python train.py --encoder_drop_path=0.2 --encoder_depths=[3, 6, 3] --steps=6200
Rows from block 2 of the image encoder of a small contrastive image-text model, named by matrix and row number. Rows with one number belong to one channel. Each number is 128 + 24 x the weight over its row's rms, rounded and kept within 0 to 255. All counts start at 0. Numbers have three digits each.
After each channel's rows are labels from the 100 images, of 14848, where the channel reaches its highest value: "colour at peak" is the nearest of a few named colours to the mean colour under the peak. Only what is clearly more common there than usual is listed. The data: photos of plants and fungi (iNaturalist).
# convs1: first pointwise conv (encoder.blocks.2.convs.1.weight, 128x128x1x1), inputs 0-127
# convs3: second pointwise conv (encoder.blocks.2.convs.3.weight, 128x128x1x1, transposed), outputs 0-127

convs1.64:115140134153104146103162103088115140115151111155150189137127156146125149144117078128112138110138166114122162146063138143130123079137111119127129096149089119084097096119146155095142164181107123131134129149120160155115089147166093112130096119108104129157109125106077179147150172128155125108132099102116114139156146122115132136129117132111113089112127174130125145125128130166148105095136
convs3.64:129138160095084112130135133145160134163115129127109114106145153119142151107088129139138149183141135133115120146144148108151158144141133125115112107143148131130145124128142143131104144146122141110107088168131158141137142124136119105128152151145102128141098153116143088093133084150135125173151087133126176115156189080135126140094178205138109156137126146113111124173174168186123105120121
colour at peak: red

convs1.1:152139140149115130138073128122109177154143133161136116124112097131096121127182145134177121148098108137138154123143117083148141115156171119119122140081134130120158115116127128112163149131082149160108147116129129103120136134116101099133119115119101135150146108109183128117109114148118110147149109136155088117121127122124160237123105142138132147171094126139109103172101131142092136100155
convs3.1:136149171107131101137125111150126117146131124209131133123162147139126125101154148195093154135140099102158096156125133091129161089125149129129138094112126084136149124118148110143090138185118105127122117141121135109134135159117111142123076131182126120133103121094093151130137179146129079127148137124089134114118129163122136143103094141144124125124084095116153118114142151116094181106146
colour at peak: cyan

convs1.3:120157128104179121120124131128105149138115121164088129145134139093191174143116126128167120174116136153109108155106161163159130069140114120132124166106119107140060126143101109139164120128168203116113137128109131148121118160088083169128170153126110127117134115084108146109112140114138153136119156109163150137095119104132109140143110118138138168114115149144127143113108119123117154103127
convs3.3:102100152128093114126129154122144131122147128110121100121114136158097114136133146174124088118111089115097162088080119102114124101166124175134108113164158138114125108183102128159134095141124142163158142106119108104149156150121121107080123143135154112101106151156083125096126117082124103113140150166188126129108181141142126113110115122135100154165147126090098146146149140138154104120166
colour at peak: pink

convs1.66:119116162094131102089130131135065126111125123154102141150130153101113147100121116105149089150151135112112142062126166128096097130156078132155164147159145135128132130158099160146170114149109198091115130156101125152145134145107083155088125113138142125110136095158132151137151147094101140169133125149143114085107102121145107151117112136117130117123176141154151122171106148124147129132126
convs3.66:136150093131125163118110111121091113119138117153131122160107114137166106127070081131145116138158116128133128144138171121142146146084097114101111131110129168150128107115110133100141112123163119101099120111105146128127162111112175136143129172156070138111132123152158177121186111097102122110125160186151141125097103167139158142110129106105088097151143096147146135181125101123125148101124
colour at peak: white

convs1.50:108114123109144158150127137127137149088177133138164096175148135114125102124105140103151113140125094116109122120122140135180131112102115149138114127138134154150129109138155115100143160076118086165153079116097135095156134097102138121118134106155158122151127109143129125117131127139112109136183162084121119109116120117152076174133134159102200150092157106126112136139183105107131101161114
convs3.50:138099143164139118120123101163131156141135103149124158157111131116106074138125110117108161128133159119150120094127142136154169111141147149125103135150149135127140134108108148145089124096137135134099085137106106131101139148136096160119126123188157153125143159140121126122132090125071154156151114144103142080135111116184101145151154140091127163128120088134158183163085128078143181131137
colour at peak: red

convs1.76:071079116117111123138115120144120146157117154127130146132120105151105120143151117121115138131127148153090117147112113146119113103155126141118143141138114091132177099169112119155091112092059172119128137109125108122135117137119126105107150077106145106113208174116077126118140100160116161140121143140133093120120121156106158176152141148131130106090150159123144121177127127116171116103145
convs3.76:117105113148102108104138116115143098131160125160132145111092118136137129143115107136156104165104152103102155105104168173096102142117120123138091170135088146132168139131135144168114100127116159148188128145142180134128097136120100124132141099132172145148186139151094145144083142136127099131129151117108177140122117100161108158116105149152183139104118138126103164133098148139105095113161
colour at peak: cyan

convs1.69:163116164135147123088106127119118150127081126151158146171095155137122157147158152141116138138163118112118167160108137132125103126119152131110128131139138099108109148130157123103116154140125131120123102122129060116146159145179127114132067109128118118095116135100121072082154102083147124111148116110137170109153138098079126108138143112120152106138124111120146066139114133164188123118159
convs3.69:157146133120135147118169144136186140144152138130142126136112138138125132139103154142078187106080148153106120129146125157094160141098173132122136148127118144165139107085129153131045165106097131132122122128115134119122112112105143154095133202145132116173124119158133112121116164151084117161175133141124141147139138096137124130114140105148162130144185105112127124131141135124096150152133
colour at peak: pink

convs1.16:095098067100122070142141104133118141108133114156069135107113131085111101166125139118150115083134131104157118181104093177170099116107123132126129160119140083134138140119152102140155132170127100115086116078132135090151152113150125108132128104136121132112094087084105168132105124105121112127136126115135112109118095099096141148141142141130113121106135121139157101123159147109134116163162
convs3.16:134144121148110104140154202127124146067101144122111094115160168139113117148133123135151093156128090156136126104122106102097129154087105138116115143117071142097134131158160147150118141106157162169073131094100168150094152174106157151151126119130139109149126141107148102093144103143112109118101118116114101136116116139152118142110112191159121123164147115116120111129155130136130152103112
colour at peak: red

convs1.27:167080122160114150098153095098091144119136194117168122131117169115132118151146127131128158107148149147144120122142108145109091160135102180132140123159156104149110135116158131121123126152150110119117139141089133154139121129093115093125146166093120140112112110127122097156062106088119137112098128160112139154098104117129193102139143177166158133107112126132167100134115119092133120137103
convs3.27:128119135173102098133137145161121117139101092138134107109125116117179121134111124116113092095146148102137148086125127184123148086174101106136116103140149153124118126148140120147107146186092099151157110135187102109156116144123091121147155138093143096154104108092128124167166125098144066149118117113117117085103110139127110136164145114111140113145135160124128097127155137158140104087098
colour at peak: pink; purple

convs1.67:116136120151095111133158150109147164141153113114103134136130134142146125159083119111146137142145133123181110147104134071062127157074173126108142118131173081139072134122134127150118135097113156136114117150115139126098123114113100106110098116133146092135137144176135163099103105138155085114166170148141122112145126082129094130141107162157100151119100132135155136116078150112128112114135
convs3.67:095105155142158115108123143169150138160127110127135116096085142167113103094125156118120103163137150115138133152112113086143121085129134181124156125086092117135160155115119105109096147133138115122108130128137124183164134092113162127113118172148120100113171139145103147161109105190145107190157106128172135121124123100109138107128132124159126123107122153100113141153158099158175131145123
colour at peak: yellow

convs1.126:118141124080133110111149160157154132111160139109139113111111121111126113133119086127131142118124163136127117129107158126159108095099115155072131140136090131168129099131154109108109144141151123117125117137114132117123134112127113150092107157162150101140117102122133086112174139097140138122125134117162141112101137134136054060128108194147082112089152122111099151167141126129054137144112
convs3.126:086133105172104125086140120092138111104101159119132136124173152118148135126129117108152102120152156160135146157120111187065142106130130156143126124132145175117110125161088096116154151084140114103148131153144136147129118092130111078103140114136145142134121131109136093211097098111111163117106132128130134143099116125127131142138107115152154145089120134115150181168162120112115123123091
colour at peak: cyan; red

convs1.105:118178145117136129132116083094126156085111110119153104177154164138135145138158101122119086148143119123125103148110073159140135134131097130109096102134143165130119134145136108161117104166185167129124121124165145139092150117134133112149132127093190120126092121134138122073165124130135145152091139127117143097097148122134150146177095100126120138103156134130107129148151117121101123106194
convs3.105:108138111131131130105095175165126147139113172132130142142143168154117137106163145150080157125142103109075141152120149171161106145111139102107132113108135093168123111140146120156111166119128126150130107137122142092145110149148128122140124125083136124097128125123101118109096197163196151133113146119137164141103152143110089137115176145120112185147124091129127154127124101110137132144178
colour at peak: pink

convs1.4:109114128136117119147135112133117150126127124160154117154153131169123141151127147165125176133126178122159079134161136161157159130135144132084117118104122150163090137121126105172113180120081159132110114148126118112139111128152148097104103140135124108103165106129096147151094105159174154111111085089156156129075135156149129086113122136096114184134136105135132126126116084101106169120130
convs3.4:169112136182146158100114119112138131119136088122131140100126134137186126110161158111145154126113099104112089185156141158132115119144119118135154134129150146089130109141155127130144154140086171150101120103106165131104149106113134101122116117145145167131127160150135165134173151139093177091177167081130150134117094151190155125124135094146137130156106130140155138136111123116143115163130
colour at peak: pink

convs1.56:143134118151145102132140158121121101107114111143162120139129129134110143118145150114145100148157092133151159118149119155119124152142127176173149126103112140128147095086141107143117174142112125117090137125105118119091087110154080140124102152116099128131100151157107134142066125067116126150120147122114156136110182130162170131089146156161082157140118134166148094086091107100133111093105
convs3.56:124127150155111145093115098130106200145116188177114124119136119117140123153142102097147152174103119150127140142173117142091154126142138181137121118116153125085137143175128126133140129120157132116158161115145110115124086137117094151122100114128135110135087100105087135128148147117096147102117133206147158134114142122109108147101130126134136134120127161140185104146131083154148100154128
colour at peak: yellow

convs1.12:115128141152101151087133138148147147156141105158151173149145123135146122134083134107128127161143109132185162166134114133106099148069149200153170118155137110108128135120122105138142092104131147104130133116137142176108136144143184125110153134121131130143082155149139111116115123089112131136128166150122176129072104119116072139114123103107109096131111119139152123145117165103122172125122
convs3.12:144139084125072138162141121113132143119100111121136101133109106153126168113132131162139124134091097109138151139122112124102114130114138169131163121158111144117159092090107102148123149103144130140131141120104134165122140100102074158098161140101133133112127161111140086121122197119136110079125086123128123156154074158137106108078143123093094105130150122168077146098142107129127149136093
colour at peak: red

convs1.6:103173128106090125162113141145128100110132122111159125085103088123121086157132119148131112166075099118101140138157141122140136092134137091168109142142135097114151136085103107181157135134092140125121128143135122133106170108161151122120163115121165114122138131086087111148079174116127159106133135142147119095117098128144110136076124131098099107158165142102110131100130148140125097075132
convs3.6:153098114120101142104129117120186113098118114151114156136132142075110141113116118130124090107170171145143128124165123124138099116140106148107107110143114141171125122101116141147092103142148093147178108135159100135200111132147124157157105118116115148153124108184121125083155137144148150161146109138157137127168134102177140091175148142158113152133126146161100111122138149102138084127137
colour at peak: pink

convs1.46:162110128129142150161123124087122115160098130139101148103088060098114096148168130147089148151117158093152130138157155136127142104159119097105153103128114130124138125116124120099181150125160108114122133122141142145117154130104103145111128147116148151111120132115108141182103155131112150158143117158127115157170122139107131038114127098125127171118141145118100150116068136153121165139159
convs3.46:141143101121135088118131113133107118151156159098183151099143148096154094102146142136164101151141124136192160128118167158139124126132111102130109066128094152123120109118127122132104086158146133160120122164175130122142104128096108110108124134140141113104128134131087125111070130143104101146112135144130109163143149127121113098165147095110108130081098127126158121175113132152128072130174
colour at peak: green

convs1.21:137175094105141141094108130127167125151124115165121161180179155110116128126171100140115117149141164104135077104127132107145111140097111121116117139160152127186131112093119093169165074129119133138100113122150142142176121117149114104125120119125122157109117093125141134129089133090165109145143145123127096121149116113136131142191149117079118119101118106119135118134115126089115086136079
convs3.21:134131119120135121120154125095108164104103146108100137152093142119136121092132115130141145158101134084143146131142146119134069148120132121098164124138144111141200149131144103181163119074146100113134121162134123126117107147132144149120132139125135092126147141123141106112126101047123160119147137084113078154122072151145098110153164134097127131131100075145158095118100134125128142126096
colour at peak: red

convs1.87:087088130126104155114154118141136093152157132142132108107136136133087117145128154146132106160129138121125126140107134141119140123151133135108141113113112093117098146131111183102178125172126115154142079139140146115166095159112119131119142093098144112096147173145133156162146133141176109129128211132115105131204104129141129125139123107135134117140104131121153160125128124173143153196150
convs3.87:132143136113103099105144148098091130097143080164122144143120137106166116139112112107133126156144123136155130082108156091135138094107151142114142099101130154138136095114154118117127098110126125121138177100144152147125106143111132148106180100127134128154139118128092150133129126105099110121125168109094118143213118144129096136105113095143099052137114105181126088093142123133137126177119
colour at peak: yellow

convs1.58:092162106147131095186114079165167169137144141133117119119151124116156124167170123177120155105132106147099141177120133146139097120139102160133121123136145136116104086140105115142180123092173153126106106146153151139136121159178159150116182098107099138157096113120136100105120143079139139156128142160123134109130095104107142123125133112133153133123110127098148113119135155087107127155150
convs3.58:113128146138137133118117112096157079115147132107140172096133153180128128144111091114174152087118134135147111082153118116123130162106121152159159117123140131094117098114139161138146102095120145143129150133099138127093129174157106119146152134079137109146160140132147120113137091130118100157111085131118143180080162117150174171167145080142168121141136164138135151140112138136145168144139
colour at peak: white

convs1.104:118124107128163138114157143129170088134111122161146180154188125093120150160114117107083117133154103116122101106087137122103105130145127147134106154144121100113109119163124095139145139134148130133099093141143162136107119130115109138184130161130151134068144146141114107118131122113108118119150137141155074073153113119148101117147149114127081151128112088123127109125072132091076139135089
convs3.104:130182137097108117124078103119083084132119107158122127073140087114164122150112124105098118155136125140122103098133124134136083120123155118141138130137156107143138130153177141178160157156094141145167132126123170126169162098131130163132126118114149122082130093118113130110149110169100127134144168134139113131117137060132119157109133094138124166171134113126156108105130151174111120138134
colour at peak: yellow; orange

convs1.26:140145132127116110105117139122133099090145128133120160130138148124114164139089107153120152147132139159122100098128117146127143132167157143147105087146129086122138131211155141142133149123135135118168119134127131117148098110185074149117112122111103187120139080176133137146166097138119102155055137140110138136151153158124096143116139114079136098111134138174119124158126123154124109093129
convs3.26:127111141144136138131160154119170099130118141158149137153110121087136117177168098157145138172145156090143145105136158119185103132128101127141133090149099127110131080107105124179105128053121106141132123128107118124083171120128109130131091144102139177071149112098120127127124110138142117137146154166135102113161158143115129164137140161148129102123141127102110128098140122164145122170132
colour at peak: yellow

convs1.70:106093128096119108120122133118112102119088118142123142066114164149123095127139124150130133126135139135150111123118145116079138128125101184180120128134145123112131114141102131122107179093136140113118143101121112125148119134146060132136141082132096152118192141088144153174167121120130114125110079113122130105098074118107126112127128116187136144131145155115146091159175149117109107150096
convs3.70:110116084119082139149110101123136133123116087153099151119114104101153166139155133127102129150102160170167130140106107097157153104061183154131162159118148127165093100155113113132131138131132116152121102146131159110129129134133137123142119137064126151129090121142105146087155158115117103136149126171105132161138172165114105138148111150123156090141114173146125113146161122109136133091114
colour at peak: orange; yellow

convs1.84:096084159103084126138114125122128128085126137149108128177102110113116145146140157156127144140106134113155131118149092140119122133158104125133122161155101082120130126151134180147170061114126111165169090058131167154172130106163136090134142149137110150138124172142122091127108126141158136129155165127123146105119105148090116125153135124153119146107127121113172107111121174130114133129152
convs3.84:110123142102118135106126178134167134169115142086125108096147149111110091180141154127124143081114119124130116121100149123146163134123140143112157124136099165094048117126123108169116105157125139124174113172108136139150138153149149114112154133174138148110141099124129166115118142140127148155110103107115161156147177150135099145150110138125095134149116104160139169142108111109145134083078
colour at peak: white

convs1.25:178134169193126104122132103151136123154103134115108133106156103122128158117128166116133130134126153160135107131162169138163117149138186147106156118108110093137117118150142152128130139116162104106161135113102123148156134122123108084177072126116148105125158137115131120177124157136132149123139130133090083154097109148080108167196140123127160120163109126148118119155123124139146139094154
convs3.25:141129133108138138127114108173115106189129122065142105111123111126109125145140111047162134163127141136143128107106156136149136153156123123104109092104157110102118166176130136147130113089109181130139129170135100140113111148137131116147163098082128157087070123126156120148114113117136119124091119119122148107165136114144151139142102120087155158158148100149134079113109147137128135098136
colour at peak: pink

convs1.106:109128110137102139128054151139103141153115106150148163157113124126112145141124124094136116142098128166104132153126137128120074115117124164130142091140157124140128084107117171109128137174147149087116099102074155106155137127178124175159133159120072124140122160126146153152157157135120153138143167120130082172111111137141105121143114122104131111112094093138110150162112130113148116160163
convs3.106:132132100136151098153130120098151132081142147134122135161141099090099096118111150106121114122176149129141176111145110146126138129141105121160094129111117101121083184140097115147052162123132157141109119152190149106122125112173141086138107112120121115131147201124138124143106126132168108103156118146161135111078141110152140165122127128145131156098111128128133100099142147145140153111136
colour at peak: pink

convs1.89:140096151131089143145136130196137128118137108145068128117122134130107133162070151094120108138123118114144110113141118133111102091092120126169179147103112131172178118132097110135146135128112167145130140117144116171131140089159126149124132147144134107119111108143104120152109140159135060129127150186123132151122135097125140136135122154129156058129142143084133125131108140156177135100133
convs3.89:179125182147179113107117110134133121159176137137104102119104146125142150179143092092140139100133133080141164124155103142099109147137108162137079102121138094115156089120142109118167182125100181111106127119155135123147151140116098143093155156156155170137124149110096147117125117119145107129119141123129144122086093128100105125103116126112137146127154116118121091156111086143087125114121
colour at peak: red; pink

convs1.118:106099127136105149099183100151147131108126113121167120131180130116133138119085150161130098104138080129162108105122119134125133158109113158128154132138131148112165117148110151140170133121129088132123163160105146114127102103123092118146141152122121162126111129135111137130143112086135114175164061166129168153165112122116105157133114102159125110094164112147148100138196139121101109090150
convs3.118:108075144122144131109150140147160113156124112085132095128159102125153150113132119132103109079122145118122136121170087094134131136120093098144111127180145100138117123144080119097164114139105133122120119188067120138124109132109137129158091151155157112116126126114154099133164123126160114118118095112172106132084109090142129108098137105094126086114136103119137113094161073093119102119114
colour at peak: pink; purple

convs1.17:095161117170135128124164143129152147128134122118139122136128129162092119108112140145126122166102087125148127143116164152150093117118129136127102050125155120137122113168157173121095126133132118123129135142127131058117109154125110119116154146135121114148112143168115149141121129109146109136154116133133110098182112140113101121093088100118159166097146136150176115172133173122096091059110
convs3.17:166163133137125159150122156130095126153167163120135072118118101072117154130154153129106141067126117135127152145069113140117107138119123113096144165086141139112111181165149124175114122169142151169128157165127117135163126157118181157121147138132128122124110111117098159092142118102128145090139133110097149125166138101128111121131144160125107139129137130124132166140117148116103129175096
colour at peak: pink; yellow

convs1.127:142158165084111109122106121126097113128113138133099136171081105135126143112108114146100142144098131119103090156109143146143125145142125113119153140128184112149141149129138121051131136136130183099122100118134132114137158147136132159130134130132143105100160094140087153114158104128139114134116114141140092099110145159081159120127172143118210110117185137111156106152140111133126090143156
convs3.127:101092162097122125099140140146143136147086107119161143162179154126147147109125123130111094107117167132125076172161131129159142096145154118129153127139148146089115126111162129097116134149180099065148129134144125101151082130118150176157143095126120179156089115122131131105086125136128147147122151122132160116118119119179133127140094115156137141141128160125131085139154146124157150107087
colour at peak: white

convs1.32:081091140101098142141163104143146080130148114098125192131120187104120142097137125160133147144166142114109132063134114134132110137123137133121160160150144134114176131158127122088158127130096140148146131113135128112090112115196138090147127153105082140129139104134132158113121134170146142108144127102115123142129112132135075106105124149132124070107153102164127130128143138102175125139122
convs3.32:077156116148136107142113157159161136126157138166134147111127150112114131140157126136157119155114125154156112153090163139156112116106138118128130160127115158118159121108124128110124144149128167093147140164110148127164126133139106096074075108119104147120157132195102097149104121076134116180154119104123124154100179132183164126172151106124140109129110141121154098134136117088123151108125
colour at peak: cyan

convs1.52:146122140089188164180117146146118142135141135102100117142141127139082149121148105115132150136156103147108153107154140136134159140132137117117169140094130122093158109123163124121126133121113143145114095124162148175140093175158110127127130123089171115180139155139210126129117150116106110094155158113138135143107098140129084083175128141134126164108110147114126125150172125141113103138150
convs3.52:122136163139186128115134104143126165155130168142129106104115150140095124111131150156143098096124149128094110132150117091123111145114096204109221094098128192141115126105152106109124147119139131161136147103119130145117134124125173141117142154147071162161164140130107102125127106108137170155098097129118134147098126136157125135115148097141152142126121098140118139118139115109102111121141
colour at peak: purple; pink