Rows from block 8 of the image encoder of a small contrastive image-text model, named by matrix and row number. Rows with one number belong to one channel. Each number is 128 + 24 x the weight over its row's rms, rounded and kept within 0 to 255. All counts start at 0. Numbers have three digits each.
Before each channel's rows are labels from the 100 images, of 14848, where the channel reaches its highest value: "top examples" is what is common among them. Only what is clearly more common there than usual is listed. The data: photos of plants and fungi (iNaturalist).
# convs1: first pointwise conv (encoder.blocks.8.convs.1.weight, 224x224x1x1), inputs 0-223
# convs3: second pointwise conv (encoder.blocks.8.convs.3.weight, 224x224x1x1, transposed), outputs 0-223

top examples: order Asterales; family: Asteraceae
convs1.178:123128118142117152130089107150136123050094098140110121070095143174145105147119124163126112137130115129068121120137111132153111108153122126096113110182086117126138105072108160139106117147146090121154118088142138133136125128162136143109098104138141143097125123150092109147145114151101089090131133107133138138108086129138079139113119128135122107110135096101103094094129115141129148175135136119164122121157148094109100161141109125116128170073120151166132127138141134136104160131116107099119090112122114088083131141156092140161104135115126129135133136117161138139111169098118132132117179110133187154119097172118112164107158152166126074121123128152160127128092097142138091085109
convs3.178:131089079167120110179109147114171119094120145130132093130165120128138113118139132115144111151138110084158098144130141124149141095125154133139136132136117106089112135128124069124147149116157138155077146130163143178100153133103147133096106095160159134119126105120136139102151146158128153124117112130130123136106103119073103067162149142120106117105153106139143073086092161162156145102136125144145123116122134128134155174124075131120162133171131094111111138154102150092136161097151116167108120134116094104094144166178146154120167101168164128118116138110127135194124090131150136134146086101149129112111124108114125116156121140083093117165150143136118135127142119148129108082116

top examples: order Lamiales; family: Lamiaceae
convs1.37:065131108123136115131133091101151136117131127091115125109103120119107131161128094133115133120149089125065137121156104117136112124089121125092116123154150112170130128100086127159141161118128128142146132141145128131131099143129112124099097163177171102135117123153098134091129117141154143083116119100133123069138129118113108083109123144108150137144128148149120101139096124125121174101230106107165146088125129145112131127087128138093119116102108128140103127122102119140165141128096123106124184152155158119121109114097140130106204135171126137139155104125154137111125131158132148112091139125144118153138073172117135129104095142093095078080124144138140095144116114130174150125127
convs3.37:088100098131118198126117136150143119129169104099139109084146150073125130100127140122127095159107157146115160125115118090129095101118117106123145143133155134126155089138146155179131107106100142118108122139175086090133168138093166140127127154136154096146119136148135131188121150110155108097155160129140135124141146120095131121110115115137143143093148116102126106104134133158140134130128119139121123112144145185134135184113138151100140155122133128125082109096081135168145112129161139157096131083106103142118143111164146127162163120146140132125187119144130133094119165123143149147130139135179118148086160103115128139129175142111123120195138109130113134109153119126104189074157

top examples: order Lamiales
convs1.140:130174155133158103131107153143139109103136132169082127108084116148158116129139083137115155113119104137162111115115110106133128131096104087111109147171132143134091137146147116153155137102147150087166142133138105140134095123138126130124179130127119105173133154110147154104152129077145085135161143126145129104144082142138108153134098155116137095141183123152121132108121140140114162145142133158151102140181156150170109141114110133117152157137141135133175149131097123149108138118145174126161170120122145145141110170104172139125103142133181151151138116138141111117161176111198161148119098099110138114123150128102116145093121109183144134112141081179147118102111137079129102100120
convs3.140:114151203123132148134109107151129120120123133144151138093137110107102110118137114094092147094118104146113147073132119134099099099121110137114192142119169114130110151124159116109127100126104104148085122136107104113123111160107125149113107144141166129131102148097114147140128158115122130130168119134148147138172090195107099094127102137121089131127078133147130137106154155126120145140125136121176100133164098099096131106119100103105143122122143125128116109141114103101131107140083091125157134095143099123127105110125180109080153167139115178165117111125159151128149171126128142149152117124135084091104137132209088098103157134127088175134123162151137095115132119095103137122116

top examples: order Lamiales
convs1.79:110163129110111125133132115137122134148155066103113088140149136181146122128098086113144147132128128111141091091102121142137123105142143177147129195132105194139127107082158100106168113108140156145095117122121129117173092133118127121131099152112125154159103125113156156085127129125142132083118142112140157155079120154141105116084150114153125160132107135157112120161126122136132167113116113159165173135140049117134128127110128083102144116145143128178130130148126060140123145118099112113137120169176142160156113095103126122126095088166138163141114155133137115108161126141139103080103128131129113106150141148122103150156133129134121081130153155151126149149115108156148131102134
convs3.79:132123170118140107154135144120125150128077078120111097118130136123129156121122100170100115092153110157132143111143127123115102135133123138124084146120148120145130135111131090114115136150118096143135106117136133123130135126121124120124103111119141139150140139142128143100103152145105163147151091137103143131083099106141097148118140130135145132109107135114086118091144174094104164123155101165109130154163073096151140133150140123139063080149132119154112113117164169151161161133126153118086134107114157210157122136110122146130158125159108124128178129122148121143058119116122103068115147097075165138115114145188135120072104135162163113132159094148116116114118162143103098171142

top examples: order Lamiales
convs1.203:142108098134125110122148157149140131162115112124169131101119122144147138166175129175163119133131141142099120110105116143145145120104130157161097123162150117144150119112116128176075133164128083136125078105087142086124101149127148113161123115144166177111102121106129113107110144157157115114165123121115118131093157120182144135147124106110162114133134085137114100136111118131110113153103117118144157124111071114105142134124127139126104141147146148146133100177138105132147155143146130129140141117115104159098089113175123140121137112121143128192128124255156181119136129143115112103086124158117120136134127150125093102096117129132141123150106150126150131163094152117100119130111
convs3.203:145123123123142136101113121103117129121170147153112144137127099119103153079093110149094095123103109168174181162129184159134122129100135105163166145121145141124111141114120135116147142149145095127158111092142149097133138117128117128108139164105151176150115180138136095149136107106153120137140118119107172132182121148105093148112159092122155144108086113116150090141117163149112089127121149147121110145113220167131116165113145144096122104102099117098143157124129126115148093162166157144106131136090152155112112176096087103133135120143132134110178085171112118093135114118119151168140165104130102141141152153113165130107139145155133113124145116125142126121124159093147107117122

top examples: order Lamiales; family: Plantaginaceae
convs1.23:118120121128149161135134134155149093115113154121103080157132115143119130129124139111146113133086117119198170128119107151101112151153103082113137145113111133126106080145117088133142090133124146135137126127141139136181136169157134146175129132086157101119134138122090104117144170093101098134161129092124123123124139164124125180085129108099113134104158085102160145152143085166136122126133154146116111115114117142083123153123128105131141166136161145120155130081146126119133162105140154107112141140121105097200110145164065123143115082112120143140129107147095136155141132124139144112178144158118126094105073115115138093098115151187141119120143112133124175139181115100120138129139
convs3.23:108108124121119104126090145108171113121149131084095185148079104104114114129130075113180081120118119130177137114139117071157087162133143128127173109155159141147147073160172121064126141106151115122102125108116075127153127109122096136123123104084110099128126123137103129178114140119143105141116168127142115106117115137158106148133145089171123152107114139135146141149105123122141159108108127111149150146137143131127142143118101140100114165138149108131137138088125124143127115133144145137121133157118148102164167174101101179110156109130117121137114106088099122144121136080126139119149117120088085090142130132159120161150108148100148138147152118085087141103166138115168148171142

top examples: order Asterales
convs1.87:129123157138098142109125120162150152111135101102134113126128119157104129104154091148112151139080105153161136170143095117141090109165128133117109154141132121125140101154086128145138139144120134127130091110150156123165124131173140080129110123132123121093176110095177136129113158122149137102125138127091132107108102103113134152109142103154073126123121083077105137150108137144137106135135169053105172139131118115177169138153099153093161160120115110123147086119097110134116144106172132090165183123112165109108084142099142164091156142107118167130136106126089109109113120099128183132114136142137129143129094159140142162156147133094108109126123102130131096170125143144158166136122
convs3.87:088065127139124117103101115136161117125116073116140182142089139099145099140088117139157119140158097108085152125111164142161136115125130180114144141126149062112139119164145127127165142123130128125121110110089144097148117114114067134119103094181164154093075111140152120148114123113133127138131123117133134134119130089131134146081162124120147114152133164130149103086125131136127145169161130112117124112127116167152121093165108152199112097110088127103184112155155160137157107119112092111141123107138133128170137149132109150163112124121118116131126149119159106100119114113123149129152110103157167131152104136091142087158145118157099126136141148170131091141137140141124144080151

top examples: order Lamiales; family: Plantaginaceae; text has "speedwell"; text has "veronica"
convs1.15:113130121126151134133117145106162133169104138119158123113165156179113139123118178096151083111096099122120133112163144104141120100120135101097102150120106140119121124142103137101168135140134127113203146130144116072118101134148137135123108112146140123157143108089112163114136147123094130129127130106115122110137088126150132096101113136155125095114122130160156133105114126119120116142175123123119139109116203134086122103147077145098145143114104105105152112070103154150207096118111131089137182134169168139156128188137098143104133123144124137100098128116135162154102135168148153169125139148135148124167128064144146173134109115133139145122132123117111095122122120147172116133106
convs3.15:118094152146144147126176117137154134135125128125126104115107177123116144114119178097147107139158115157149134131096135153157151157166106125128125152144114143121136109137143096123147130100126123104128096140130118122129121126119128083114124130177116131125089135120159169130112070136163173168133096125088129132138102129107127113151095118138146191120096150106130120135181147151131105121155148102148123119144172179081121106126107143131125126153123103113202116145115109118120115143110148130110151133136137136155102245149127115108124148130126150092113146182119136139171150186154144106146110123125091105108113159114105097115094136126146161151168131121123097155119102144133110095145

top examples: order Asterales
convs1.46:126078094116119117098099107164147127105123139106102145150113126158173102130113177152105135103093094136145124097136124124104119129165115154101136105103141086131106148129122113117141089157168122161158097118132145121121145154116173144100073100148135143116139125152115095096105123167136165142162104145124133134119108128135148134128123084140085195124122087110080148147104175126115095152165098116133155115106122118137109119121132117119140170088126131147179117171137157156159110116127130127118151096070144140100140154154172141159150121128154129093133133152096109104130145168083119091121145154115135112163136174117131116088091155120113132174113108129129114091108083132149151122128
convs3.46:146107150077201103114109143115124115114118128123131163107119147092153163149163121116105111136146167137129151146145121148127132105133132114162130123074117159127190146121130136112130118138119109160131119133134134146151112157128124099116156089150119178123103120109109195076132185083133131117144119063130124135104121136110103123131158123119123124159174098087091138113118111122139129130158148108116138109124174133149114126130136141119195130106131122127106116152170126139132070138128150150066097123104080127165151146097109121137178133169135098089138113175125139116117139139143106121136097104140108108121159169166121090116105138144114123160128149138156109144157119167096110135122

top examples: order Asterales; family: Asteraceae
convs1.100:136117149115171126100153155153121099166118143129139122189109124103165125114099088113127094112152138155141134104133135113154139115157161119150118113142157114153156116142117142140141121099141108052158146140088136146122149131097128094093131126106119104090123150096111171147126155117122139134116158147155109127126115149142152179149118153118143125137105155125121122183109105113112123131171152163131139168144157140103151118113086128107105128140094181113151161143152108124055121149108147198176139107162119149133104102131129104090141139125147082168128105131114114140129139144109111134134092134111151083153118152178088162120114136086139119113124101145097097116172124126141081140115
convs3.100:139093153139123110142122117163147154099145106109153155094148093103086133130142143135147092144102116133167141163106172156116099114115132116075165136162123121129115126139133126138119114131166138094132113081132124106135123060122166135112114128159142132121090138188131158068120150069114125136124162160114138142140138131126147108161090153169142144151102104110144103159125134110140126121138106130129118106149113140168136129154143095126168100113077107136153144103133134132131130118114131108096143102121132113109134148124155160099109104131133133109178121108134099123136084117113114127087123150152117113138108150189084168134073123148170116159166101123128171105069184109149141145134